config.yaml
model: "contrastive audio-text model"
time_shift_ms: 100
spec_augment: false
vocab_size: 5132
encoder_mlp_ratio: 4
text_encoder_mlp_ratio: 6
text_encoder_shared_expert: false
Rows from block 2 of the audio encoder of a small contrastive audio-text model, named by matrix and row number. Rows with one number belong to one neuron. Each number is 128 + 32 x the weight over its row's rms, rounded and kept within 0 to 255. All counts start at 0. Numbers have three digits each. After the name is the row's rms in percent of the matrix's.
After each neuron's rows are labels from the 100 clips, of 14848, where the neuron reaches its highest value: "loudest" is the band of the loudest frequency at the time of the peak. Only what is clearly more common there than usual is listed. The data: short read English sentences (LibriTTS-R).
# fc1: MLP up (encoder.blocks.2.mlp.fc1.weight, 1280x320), inputs 160-319
# fc2: MLP down (encoder.blocks.2.mlp.fc2.weight, 320x1280, transposed), outputs 160-319

fc1.551 085:121108064085095190108098203106144155102141114155122130070142094144079156155124171086135142134125145124095117136073109140113110159111130111174099075138154159103139148143125160151177156124078115190144111079139100137159137058127139107136115165131122074157132143082164173137123021128155141094116084177128133131117135210137125125175071115144175104132126141178164159168099112101172150151139103156131094096111167143129134056120114120114150103128162112183122115133182095135133117051079121
fc2.551 086:071112171135134197074122138084167107138099118113107107070148144073176137196140126146098112105171085134152074080106145147076150104117191132116103102107114107080097139106124114137103068143158127158134129078131124199125130122111101129093146139206138142122144141128128129160126096089111100134109136121145138129162203104122108129162171139126100080120189114179203093100140141171183139112152164126152112142131122122177065093109109112110153064123152126142180108153115137144109199141160115
loudest: 250 to 500 Hz

fc1.162 067:173148138159119153110111088163119193104109161155113112092151112154139150125107189157140133137099093131137097105103163117145173129070098158144101100132181118103190122138111113091125157207157139111122136161125143154115140097100090163187094073179099074171184191107174174105140114125138088151085102119144181138106100047147156120136084128123160160139169105105137142130139124177103174123151130114118155122109143115134087144123162171119108142152150146158127093110163148092154153108105120
fc2.162 073:125108124090106115151089083154099170149153121158111128151127119130143110138076194123112183132104104152169155070113133119146149134128093122120122106135104147158205131103140122133076155132102113123133132171184138105125159125097089119210071142126118099109132110185063120153143148092136155176105130108164171135095139171094133109129090073140069142180127135129131129126102077119118142132165143163128124102104148098131114109144106136142144150081133147140179140101113170126134161148154107
loudest: 4000 to 8000 Hz

fc1.635 099:110138161107116176207117166186112138158104097128080170144125104184177137179120155079127145107133127131098105131127113132113160139111073109147078072161138082094098121110169110090107132118148123156123099189120108113081132075152125133129132122160112093142171186155142163161174071109119126122067085155152128119165089139071089122167134121134124154128117173110142117052169103117148103123112170180161148106196141095040158089093112138127126080115127117048183132128194102090088185168137149
fc2.635 087:118117106170153176077128136085147146070129094115084165126103129145150126120080149124078130066088094104145173138186124143132164131139197149062125090117133146117111118164150170157150090148140060086131151120145106164177175075148097161063178140157102079101124153114124142118146135107133097089113123173158137050134085126141153104142137130135057101144199176104145106094192140141151106068178166141143121155093142065077182139173081110146148046167140120099113100139106095128167106137140215
loudest: 2000 to 4000 Hz; 4000 to 8000 Hz

fc1.228 111:107110180146116169129102152139070080181117105115105148165165092100135131129105143146058065145186125068147110124137150114090117171184127149122133133155133114118095165137155050162094184177127180124134111152123155149101105067161156103159047110070077147108139178109091089146211123147114111129147100069147151169137154104147134146131120140116127163167080118113138143153162135131068152158116138141197127118149168167108138122172146162095057107077093137133154135090125160151113124077138115
fc2.228 097:133105130087206179126129076119121145108135143161128174105089169094091191150145086178202144107141125181138155150108142169129112119161104155080153090098151139140157144134108096072111117143140185073124143199085103123129113160182126119082107098132063162128156103115118101158116139112142078121126126104138125134153109115116196193100136126111148150136113175117131131131173120132136112120173124095139108136129135108137102088106137077112137149117133135168071225045107097110119127127119097
loudest: 4000 to 8000 Hz

fc1.259 116:105141166131112136081134157105124099138129151116200125147193117110072077157132195195131108200142198162119086132117083127165163135099089045137125162173106159130130096111107087091128184134104151165125078128139169124091123063138141145173120165091146091122145153090069147087168066161084134090142155151151158128146112124184107128173142179173156150138084144139173095125135139143117128125167148154082116113163115113137082111140122132082115094128114126139152145120125140121171124111165118
fc2.259 090:103111119058138113085158111172116087101121126140149131149140093080185114095118156152175133156115106167104088093104100179162146069128160135151108110100106126116156091155167052187118146099179105190165098142102135088159133141107129133120106150069172135164119180066123172096102103148157116137101126106123122163158217120170139084120186141187132088122180077148170132123160157132179112124140140099121123142154108133182111107117069151075150126070106129111189170173104116097138123177103157
loudest: 250 to 500 Hz

fc1.141 091:123143169151138198104075207158128152121164123161098106108173168180159095208133105151108114117147104121154126095133124100120174181183169118136111194122105163121104124162168068132140137093083116099161165132126192163141123123106132133185050053128099092195153199156149231165165132122119116130100074121138137142096089130128124144122106115104151163137106180111149097147135170097114173135077127118133099136139155117088125082157124140084130099082131154105148143119152161113140167097131115
fc2.141 078:157131079096149157101126144130114098112118108148104115135090119153163128102127159098114129081112150098097113134126128103118149140101159107025176081164124153126090150132133198114105147093156156111100154153095131168159166159153105122144103088135103124182181068194118086143119123131140099137072124083129144094050122174108103145153147079138092110045133158164126142126111189060112095140136131105183147082144074123142106109137112139166178065101147157155104106108076058143122168166129202
loudest: 2000 to 4000 Hz; 4000 to 8000 Hz

fc1.741 145:124134188142135161138122180102129156156158124109151135111108052112152118212093158158083116183175093091160122078118127149114125069165099098147101100128099154099156133159177083113175165145067124154110185147144157092071122141105128137135122084184135078121119154108152178170169123136091064057131071160147118116160097110130184127131133158139141148154139157114114136188137105136157081135139155140104088093139076134100144154149137120078112106134094189113140118085158121182142167140135089
fc2.741 121:120122124140150152141118129135121150144117165127114145191127119155134167161090177171080139114151122072074145099103157112143140061130103132098142131114135160127165167176081147128176151191197086094116180127137110111077151143130091124053173108174100111153130081175118205174095044146085159094187154114113105140108113124110128128114103142100141134051132125049127124126113143134139040133143160175118144147143103152088150138156127167118097109105106155046182130076162123174123125127076130
loudest: 500 to 1000 Hz

fc1.465 091:073110107167116141141139198125101135146089122122117181091125094070128124144140099085106106180151109125083170112133116097105081096109139105138128127106121124045155112101132118107128156143119171153180122120102125117106115151113139097106134139134092105177151165087108198202158072120081086107155171155173138186152122090088164157116181222102209142176134126062128101138134103116139079160150127145075142144079121121157145097123160174117120061063138146098121127096123150140130156133112148
fc2.465 057:155150159075146128149140123212122143120141103109097121148092185131085120175105098159156143117115123094188196147095148107160132177132142138130146153088181133156142181110127155099114134160024132145144181169149181091118129115110088139068078174139100163083055150134157171121119111081196124122157128146120086168110143185149059149142170119132129163139155101161137131090122104098131143140090106172121192150142153144121122137121128115167169177170120079158139104115176122112178139159103146
loudest: 500 to 1000 Hz

fc1.566 084:105136118110116169080141142101122161133136080128105129086176068083130140190134111106086119145162130097120060128156099106122120094162150128115152149165103155106145163164166085065130134160156094163123129138126129074090112084135130128201119124137151105129165170121161129128100136118102099110124140157102132161142094143094136127119136096151179198139152112127101103121134139110108138181121130058162137095170082097167133132128158154147051104090070130211130134046100167143085128121131115
fc2.566 080:135132123108136147166117102112112128125107134131111146107126140149078080120083138066110211117142108154169093101112151149156147124112074114136108119095151189157095189118136122147071120098121123150121117172078178118130137121144110100207094123139153105120149170104116081139139109099087120122124164197068135093155133225142154142130082104129101167117115128122175154146112135144112165142099137165108092140147182149120138118121066135141147218124122131174146100153120104111165174151134132
loudest: 500 to 1000 Hz

fc1.49 110:098129136136132130071084193130125163098162142155089214096152097147166122137147122125120055175172134181091098124100178059136113132095148135132138144098127078144140115118088134128158111150080102101124163127131125134130116110114115089139117095162075153138092146086136197157128128134131122107129076142136146140151083188181167137105149122125168161137129172101133131138142145136152104160088082156143115065130143134126128120175179147100118096128094169134159145048162116154099104066125070
fc2.49 097:147121167125154106148114146095114116111162134128133098103193071192087147080146124143147097168124196206119140110156107113158167153139117088175115116160105148122180107132108145113125099107121125106142111169118107081144117192133128099147165168092120190121124138166185113103125113165135109140154134158075132143160149144139092114119097176114113182089106105120117174157161095120145088150144105118171160104150166137158097100163145139111103136153164056124140132139171097184144079165117191
loudest: 4000 to 8000 Hz

fc1.468 142:139059106187140202111116133119086134122163105112115166131124121133119097197112161209074094246180157085145118097128106106104124069149165110066110177111123156085122076119117086118187174110132074103122129127149142148067069107129099168110123104185048085171132125108136167190184139141079063067160114105150122162163102102041174141107149158121110175132106167132124140181125118164129089145137165134096094148144104150162183175189135156110126113165095185140170146091165143118132133101155137
fc2.468 134:113101183147123127117153134074133130126085133134143068189119165141113136136136125146101139155168174081191113057162187119156170073137079163122099134119144129125157184166112137136120137187107125148173112111157105184130128113120093158067168104179096114137135155116163130115044079138085122062044154144173147182181133103057133101128098112111126114123174115118119143105158091163171107094131123172100125114112093130096142152164094140167093107127170136073167097136228141102144129086092183
loudest: 500 to 1000 Hz

fc1.479 109:191101043099142165129113185172133141127137108160152146115183095162179142201151183153108134129183095142141077137115136127107166158102125101119129131147119133111133112111179025087161133101133170131129113186115172163130134102149064152141124102116139090214146129127131145137171083155133127166094058122079139175127151161071132097146149129126103135166134129127160133095113120150134034100097125151139153178168154107162164159091104151163125079098146135113178138114137083116173142085190146
fc2.479 111:136101088171154134088155099118086128120144132130176150132083134199146148146091127074119125088083117151119105093168075161095143128149125127075081138129096153127132156112115132104114064155145113066136134143110131165198137107115064126106104076163175072147111098122162132125083106069127099112132157159153112126116070138130118126147121091101072100128175165103118093091143164161148128097188144165110153193125136097145180164148076147130177105126151141110126142172093122061190149117158152
loudest: 4000 to 8000 Hz; 2000 to 4000 Hz

fc1.422 089:145084129159144128082116165151056126168170110147139151120122114167175139163120132133133120109188072139123087033138154145087104140131147117168154105100128147106081134155176091124111166172101127147103146160092170171112088134143103104106112131154092130203116107091119193122151074109057120138137098178181136089158131115144142167113201181092128145143153144109149068108148159150116168151198153123133196185139120162134129105131150162103106089131067143123139119133122122130127123129103098
fc2.422 104:143144092109097118144168092108151119073158141151156145144142181100088154171134079088121131087068146080142164232078140094143151165116115135169119174197080159082093119141108149057175151102073062097158105142127104116124119065119120185131125166087174100090110079182159103122168114180125179154133182132127103125154075079146073134094084171112152138169067105138144179155168109098078167078082099100119141155125177154097148134143095124164096151166121109176095133141101151071134119087208116
loudest: 4000 to 8000 Hz

fc1.93 106:104089166167111212191135128115130111112180121092149110130153125145157098115143199154052069182185118112198134098145150102121150110158122114151127128113138080107138119152152089097144171122141134146133152102116165118082098124152125136108148150183106146188129112150182136153151123124126049103095119064172142146158108013027144138103131129093105198121102133114102135114108134130083106166128163157089118109136081168124152108151157165168062064133110190119163133110171135171088129147136114
fc2.93 101:126100170129160196144154140079132131154140129132126088230152194119128121151139134131112155161128176087177123143143149109147137146135126138095102096127133149116133162162146115115118118171131151143164133058175135192110103162108092157039179129130106117128108122129099119165102139068062144098082172123144137130158095117051158173136093164143131145150115122143127152074148128167102164081144144120106112153123075178118141149140111122122184171101171120111129130142175154112116144080096135
loudest: 500 to 1000 Hz

fc1.393 092:113100112140063125080092167182079125158165072099179171116122088133155116122134124138118114184163124161063093048141060127078070094084141137174121084092119151049107165141114064104128166182122135093075144101125131135143112109140166133133157126113136174226187150086109142142162019094127135138097109130170111114116109102109172115114157198121115107129133153142120077098145155120150117142173104108126145124119127129139126095165100128086144139074106179113154117085155139103154150120099094
fc2.393 080:202177063158126129169155104143117168109161131173150132148118194138046118147141130050152130117101144132093147145070122124163120155092125089095109127185074145130123114145112157084167144112057088123167095138133115107095138142187135118138111149151126125106082136160152134143192160159203118117106181072087089125126065129128070130117109144138168154091058092166112127142145139138049104099107064120112179196128162151091142123152113124158120112155114135155076099089054125123133100125182123
loudest: 250 to 500 Hz

fc1.338 125:167129108107122185125121184184128159133157149137069129119196112151105128159116121107110143132087138211126088124111134135116127172154125114124082091115103118053180110132132028166194162160116120145153122150103179103139108091150128121120117124103073115153123133130159111163133112139114144096102101146110137151166184142067149107157122134135114179113137135127158130091107108165117114147125131181064094169097171146138166109159124145113129032107143120128127145104056103144140151071127141
fc2.338 141:141091124175138162092122151149108123169155137068147118155136073105178108142129126146095155145189107095195064051112133131084145119168159106119105077096150105147118155135154090168061084138120122162105113121120105057130134141102135094120130097168147128119136141080101157114139114056099079111139115123163115126151157137095126099144114088065110122125170095138126129109106151125139136152136165106116157178152107117169177175164121121093142162114138110060153087173117160167181174133116122
loudest: 4000 to 8000 Hz

fc1.660 092:123120084147130183143126114144121135122151093072173112121167086152103137178112135143138049130131142083123096102118139111084149136137118111143082134148132083134106146165153094140185139136172128167149128078093168089049155068127100087136117161140135113154173104135190116155157081160156097143112160132209114164124141116063104154119148177148097170146131161102130076093136083099094105118103145108128125118134095125173177090134096132118100144174134140090130114131158166126058189139130107
fc2.660 067:126077150128117166119124156156131093144140120147066162159141140154112102144142125144110114144111124094114115162132149143065129162197147116213109122113137141125148191129129094111124129087121093128098117215136104093122109158160127119114136159077123126110123148113168150095174085201107129137128167163114135164145149193160174110071128111119114146135110075090140155136133095094137231176120129080185082166111186130110140058145136169110127135051162142116090146144161134166168105087132157
loudest: 2000 to 4000 Hz

fc1.157 097:168089127165161119120103155162093151112170112120162170117140113130126146143084065086150138137131179123072080102043189120099106171092109042202158111149130133174182163094157109107134103143088084163108097129118153116111110098076106092174075122158131119179148163080146110101208080121131117157168092104131108135090135168134118138111150135130096130178086136131116099148150130098108135123101112123148097104098151118139104135138132145144187105064174119120120126102238143124134137113142072
fc2.157 083:122121152150129087123129153093102136117113122157140127111130141185136119114059091083096105129123127150035133159150125188128187093133130174103104125125083099059090099172130155153151154138181124142137171150116154165126113154123173122073126140181119155186084136132132159098135129160129062174100116132140121098101113165117151088134098154134189107141168124137119079132184107171174105115143115132078090111152135115154114164151144085149103078111159132163117093132158047161105132135159135
loudest: 2000 to 4000 Hz