config = dict(
    tokenizer='word',
    encoder_moe_every=2,
    encoder_shared_expert=True,
    encoder_pooling='mean',
    text_encoder_head_dim=64,
    text_encoder_qk_norm=False,
    text_encoder_inner_norm=False,
    text_encoder_positions='rope',
    residual_init='none',
)
Rows from block 2 of the audio encoder of a small contrastive audio-text model, named by matrix and row number. Rows with one number belong to one neuron. Each number is 128 + 32 x the weight over its row's rms, rounded and kept within 0 to 255. All counts start at 0. Numbers have three digits each.
After each neuron's rows are labels from the 100 clips, of 14848, where the neuron reaches its highest value: "strongest on" is what is common among them; "loudest" is the band of the loudest frequency at the time of the peak. Only what is clearly more common there than usual is listed. The data: short read English sentences (LibriTTS-R).
# fc1: MLP up (encoder.blocks.2.mlp.fc1.weight, 1280x320), inputs 160-319
# fc2: MLP down (encoder.blocks.2.mlp.fc2.weight, 320x1280, transposed), outputs 160-319

fc1.235:106099133175148153087116163145129141148131151183103109112112107101163180130126150088110120123142101115096096115126159065123150130137127172171091155088092135108133037129098070140106146181114135135133150096162150106137143101115155102095114077079130074131111165111121082116156076168132112122057141158173114126146065116143147135133157152117119210133110138095073137190152163125115090139067101143169106139092165147092160082179172152093069096127169131132153123111145191153188090056124139
fc2.235:183177106093125161193092113097132102213147123092165144157157121099100140148148114092118085136016170092107167160105182125126180153141148099066169091153150112126121153140125177133148156099139062148094113167146083142120148101148138152108135155107150155132114111138081149129126127151101126147146148110088132117112154128148096172133094132158120107071120118136166146126123119137116173128121145100092190168148077098103149183066129139121172116161089091089126105137061117049070172174125120
strongest on: the word "i"
loudest: 500 to 1000 Hz

fc1.31:097078168161142155098085155186098125159202087165118140166152149131164115121146117098112117155149081158107126105094166107101190157155134132155169135065145103102116142133149053151073146127116165122113134072109109124100165129124136067171096039081095145154123156149107090171204096116106149150098139057125100188127153186092121174156154131105143155169104133158140087119121145133097173163116154133194081132088166168157179063127127134107099068076116141073118143170154185145121174082139133
fc2.31:065125125087255171082160063122107166134109106184052147092132169117110164140119101148162102088108080155121134182167123165110109167151205137100156069145156103117126089120145123101121128150162137072148159127090101118082085096146106134090082107095110151133159107167134092157111112154118066181179121071094140118172133145101177143106080119110169159109121183123159155185116119123141088113134147078178110144084094111160112110102182103125145145065097126135131124091100056112131116159158130
strongest on: the word "i"
loudest: 4000 to 8000 Hz

fc1.361:126100124169153192152136178119093119162150093113206107086123072114123086147103145121119088130191086078150132099159158118108129098143130123173106140132149104065114096142137100116180155157149148174118150095138111129056100102149127121128114106176155121116172168109151184137148093139097074127129145158185126179122156103137131152137153189139132130160145154090116094140132133151144100142162127124108148129146098132125190094156070181089097084084131208117140158078100113154155128110138090
fc2.361:162133174105137129168131136110137145149154139123171140159117173140102137128136152124116142111116131036101159145161172113118147148140104137105124158217138178074108127196142140072184110109096134128116132144164078101087146097142100143071136137121096108124122103159145138103117123126136143069077176131125108110151124116103113214121084110127130126158099115099127177138192093119089174157086129164102154202100114131098162137145155138136087141111148109088120116105170070110106080104101143
strongest on: the word "to"; the word "a"
loudest: 4000 to 8000 Hz

fc1.669:091143182144123206145142135159147129097152108140186142109160099128127126154129203148110046142189117163145046070140140147141169130132090102127093158140153118179168131140124151121102145116106152171188138098101130098089125098136121103122119124185102103133136157095179090145117116119090107102124111125116134192160143111087163122126138190106077133182113163126115117165143152132120064173093142105125128085159091112157146153137109101166072076115137178133170172128193134151092103096144060
fc2.669:177084144172146172160088130116140061059173115098126145180156112138117103106164126148131143194115174111119113144149151137106145067157152113171113117139141139118104158189110131111149162083116145116167108126149153096101114151132122123121155147059093130144130084093113134102154169153103161112149145121127133201120129109157089169129087156089124128124103102130137089121142108154082231191130127089105183215134149142134167157150121125054153168126149135091160155150124153149085148120112129
strongest on: the word "is"
loudest: 500 to 1000 Hz

fc1.358:157143140133109104140164129154107140134158141143247167154174134102086170134159088129080156136138139127116080093108188109113121140166098057102111144148107171139147164137143126116095153142076157149152131153096138177150105100168181093186143124155068102163174168072061132178123147102125121091121129130117142168120157084147145139139105112119134202120103163093124112060104100173141111198073123155149081112112151095137140084173146096141154108129173106188133116099134148113106149089122118
fc2.358:159094140099135098149130140104133140117105095106110108129119161127143136175103106125113114145124134179178172207171118136119083115146112114145107110132178132120162125123128077109093089147122128086102159105148124124104167122082156129255124134118143209105134102103156110104173183115162119167156145149109113143183143115118118126147181099092186136199116088114122123164117105087110206148143087064140152198161146153127119168105103105155100159139153100163100124114097115109122131124145152
strongest on: the word "i"; the word "was"
loudest: 4000 to 8000 Hz

fc1.14:152150082199090164079145137170158104075182133161153149176159049158096152178105139113108090180175136146113083092131099111086123093120061102125091132105126135165139134112134151116125161125136149115125121113149195135099106186151099071177129151136129070183116176080134213201137073148111153103132071122110126142152125104167132107110152183151179124077124133133101064123138107095160078175134106151146120083152081111156140149155122121115039119153133154120150135087199143173193114090105128
fc2.14:136112075152097212125115087137129108092129075106166169161131099142097176179088139112159108121131192132176098122120098147125121115144129123049097113111176167138133114173083158124186129113166145067085115057121167128120117153140092109115122104166040128169104154066188181192106140113107121117197161162088137131102145085138130119153155167145136134072143089148094103106113092123170098142159052133111151129138073083127112106109127083107133129124127126187119112149125132144113099161091108
strongest on: the word "me"
loudest: 250 to 500 Hz

fc1.144:149105115109145150123133168217071177137126102161147117121129132164147137206080104115118064131138082117129111115125181125100113164143147137167110166118089123081147116127130063105152164112147098120110129122195126203067103150170085168149094120160119099212134171115134147124173061158126136102132121152136136101114111184097137162116172131093123149181155167119136107126129112105112056140113159145146125120122126104082134128131124147113125091128138213097109105108162083075082182125119146
fc2.144:130094124123200135016101145103124127153054165176121135115070163182109134149142125083135094177144149118103134099157133140138122104100168113127146143173114113121079111106114197189127142132168112082087150126134193154154081118143064137126171116134112099210163076163132150163087113133048157107119158122100163165111102114147124138143115138115139140102142188102133119130117150130150104171155163157093090122108100100133087147143136137113097103095135175106151125051199098168106119180104172
strongest on: voice: male
loudest: 4000 to 8000 Hz; 2000 to 4000 Hz

fc1.230:119075091185114147122145115098118108161171114104130113124097087091122116137112185132075087164212121077147138095181129086071100098145124150115138143125132120104112099110130052128154153140125081139118163144151121123072149097126076168106115094212120077192141116135168216169142080147085078059149122089205112153155099077075141133124147153127112159137126121153142121157107126107134091107191131140093135096163076117168145139203111163109101099189076186114106128089116110153165133073180139
fc2.230:127133149155132154101126163077132152133103133099129129199124168154156120174136109129113123144160178148191138087147156154182177087139100159112107162162120155117150152136085144132114147187136072117187139051194165181091107106088084136004173081190106101136071134136127112116079090098100139110143159072105129148140127130126095133114092143145176108147174133108099130139150120124136099099129138155076124171098054137121163235114106110176079088138152114116169109106134153079115142080104102
strongest on: voice: male
loudest: 500 to 1000 Hz

fc1.124:082116137169176108081128192116130159127121159159176177070145085118135164108137109164155133123131100063112121110086121073104077121110076118151130109064099141140151111133126151069143140187133128123147098157138195186102124180109108094140104147112140129114108143101094198150089063080138150104130069186075138124119100126153205116095173182108138138162128136137124150169126114087177096162126085102168111033097097143127134105133142172088075096140135163169107150086175132134134138134108126
fc2.124:086088148145095158160157130055125133140150132123140100111102142105122173141078072138092131161111196140152127124146120140161151147179125108078134132134179162128148144135063151108133116074107133085103120078112134122083124118131111155102119114144071144116174111180136121190102093143083092134141180112155128152160159133112147118153181154186154189109144110131186167131101090148112076117151151114093131120118099077143136104098131150145109148093128100112156118137134105138093126132091136
strongest on: voice: female; the word "was"
loudest: 250 to 500 Hz

fc1.647:114132134146145146014174141139138180176084091120125165124135100122072150143113136131124123140154144146120076111129150116130180138140086145103111082071157116142113144117126129169128124136128057093118145095063151142104091109129145108134101084161111131150066158105147128160150146117146064141104102133110108166121111177098161125154134168124108171141168202152096142129158101106170072157113120147127097159102136100153102111117131064143112113108078131151090178029194103145104113127111039
fc2.647:115059116169105099177148144062078114097150173101098138176118120121111110086149114099132163128088135082116111144165129140100117056150091126172103162166143086053093145144175126067135169068097119158136135134147084124121154161137124179156134141099172152149134104138119173155137099161171180102122136124131108144111119118167106085111079128128119077102090126151092045127145157170125178141101080102123187186135162121125178114157102147070156147143159166107134164141053146110102154111159145
strongest on: the word "is"
loudest: 4000 to 8000 Hz

fc1.508:142090167179166174083121130106099100203164182129136157167120092132071078119164134106133115167123099141156175120114094100094085105166150085166111138109145173046142116148150144093104138150092155116136163134162107182036156157137083116162104065177151143115159144140069119163122054129099098092116196112155116158175098080078167117117118152097131122138090135163127082156106145120146106122133147153105150107158126143149152094149110172109130096164153196120138161159104148094108182094145092
fc2.508:116116137101113080184158118084105136158123110177119163100131104125161129128143041152109115144106132109077109047140132118106158153176119094079148150120151141129160191106187126129161130156104092139159134078135123119130132108126137179089078134082111127144136124093126100115122085135137164092146151127094099128110142200130180117106140157114153168121082107099157141139139128114098172119148117161121134116074084151138129042138192118115089078158100144156133127128150140075078096109089137
strongest on: the word "to"
loudest: 4000 to 8000 Hz

fc1.565:128179178121145181102124126182106165129098114084159204121111110220150105138137198168084098148211132137096086114104088122167128103131075140069130112089110131162169155133089146119136146102125143135173109085081149112132104104145132143159137120076088108159153138120138099176106150127093125110127131169099181198121111105168158152107147165117142138169151145093136156160143129124119109173145156161107087086128137125134142127138139127112084062101116131152174141101149114103118140089106079
fc2.565:111119165166127086128166071037164152102071134107170118173150108064067156101115104133169136145125171112118091118143142166146113098113101156108133140163190111083142078123123168178144133123061113153099161149091106099125107192117138113126151173139086156181112133120097155131158138186172080142075115056121123126146176125091122095111084129134146117126150120186152119128137143149105155137128117116134120200068122075183153124146106114093079129108155113150101136060123101132085108111133115
strongest on: the word "is"
loudest: 4000 to 8000 Hz

fc1.699:096111196204137117117128130106075145140149131124193067071084093121151157150146189187091143155148077115129118072166098105127145107202128124131094129138084150073082103133162088099137167131169122115146142148152124093062146151122083150088148097176144117184096111130105199149082078141132073097172113185184103098135108069069138120115125141109134120125148084092106125212113148166152100143156119172070130113104050136154180153136120171120086100143110169081124135118066138157146116100136122
fc2.699:132102122103155081136161124075147120141155154102099110112134140132157113191139066146088180085090146092144166176138140103183149127176146168027146162127104172104129126117091148102162109071122048051142183095168139188081156098101107160052172073150128125151084101144068145131069098104116182105174195133135133094142137141112157107102091136171150122134162182085109177173135134140121101112107135102105147219144112193075150148118155142120124117132139104137148098115080075129139168111085148
strongest on: the word "to"
loudest: 500 to 1000 Hz

fc1.738:101133108156139165113150087145109114105167132184131075164124070150129157229101185150119081115132087117170137089078092159069128112161150133105074145100154109067070135085155126074167134134124132126131125122122108161053119142125130117144073107201132071106147133138157122143161068090100109096151190126198081121157127134100109147125153141150088146167119125163187148199136087076089093131099101107179150115124123108126142127111149165152085128182106151140119074177104115109148135083139106
fc2.738:060141067139116108137085143110088126178148166127142104140093111109132135105141175122130101144145115046103129112113143166111159146149152176140128112196144120147153126142129104136198163103201195119136174145122120135117104145168138136141162162109098139213134116092088150116087104163084104152154116159164109147122097172150162156084093120073098134111126125109142116105095035115132117185129128108126113070132044099141128094156155089108137092079129148056184120102162158123095127105097086
strongest on: voice: female
loudest: 4000 to 8000 Hz

fc1.212:130148092097109140124164135142081145195152147109141159123075130163147125215081164171131112140139133172081127120159109173093138138162171089126129157103143135104140177155122057122145139139185074155124088155091081144141121090117087130157109108162141154193126141064163195151157057151058136155147091125163124104131100146083143137173187173124085117123161155152114101114129137179088049169184177141128043178104065088148173138123111093121169097101164120175129158061169076174094094176106094
fc2.212:142182138163118101146168081086137176100145145123139170188128147149061128143092104120151123115059122089104163168137138143149135114127106078143096140207114153104113094146121135108172129117056039100119147151144112160133173163138105146135129132131185128106098103135094091086160094128106134159068136107139113124137115123129075098144101137147097127137084161097165126129123134148060173111087121165125134215133106162070146176125071163091146164129124118086146162121056145069089090150116094
strongest on: the word "to"
loudest: 4000 to 8000 Hz

fc1.587:116114121150065154051137151126128128117153107090089138097129122102116153112124185091163081180149151155133124074000064101136110210097043092119103143168160153103123092090118119120155197152098134146125106120114148167113093179142146092139104164143123069166152153116112139158169071148135135117090095106094136163137140164131132089127161136132153176150108126212125099175105093165162067145114076166104058072124167094152135152115141094121138124114099161178117122082170113096133135098174077
fc2.587:116112150141127140137140124115102095201138156136175127212114115128137185200073151160150140106145124093123070102108133179135161117146119118113125125088132135157133125148170107088109136087108125100040129111132119167085128162144107109091125119179085150081112115087110120189103083109135092104133169134146159099089171065155174107138167153155133159132119123174110177138135108124142112155131097104081157108140055099151090144049113133076157098071183105165163113167129141130121081162084071
strongest on: the word "me"
loudest: 250 to 500 Hz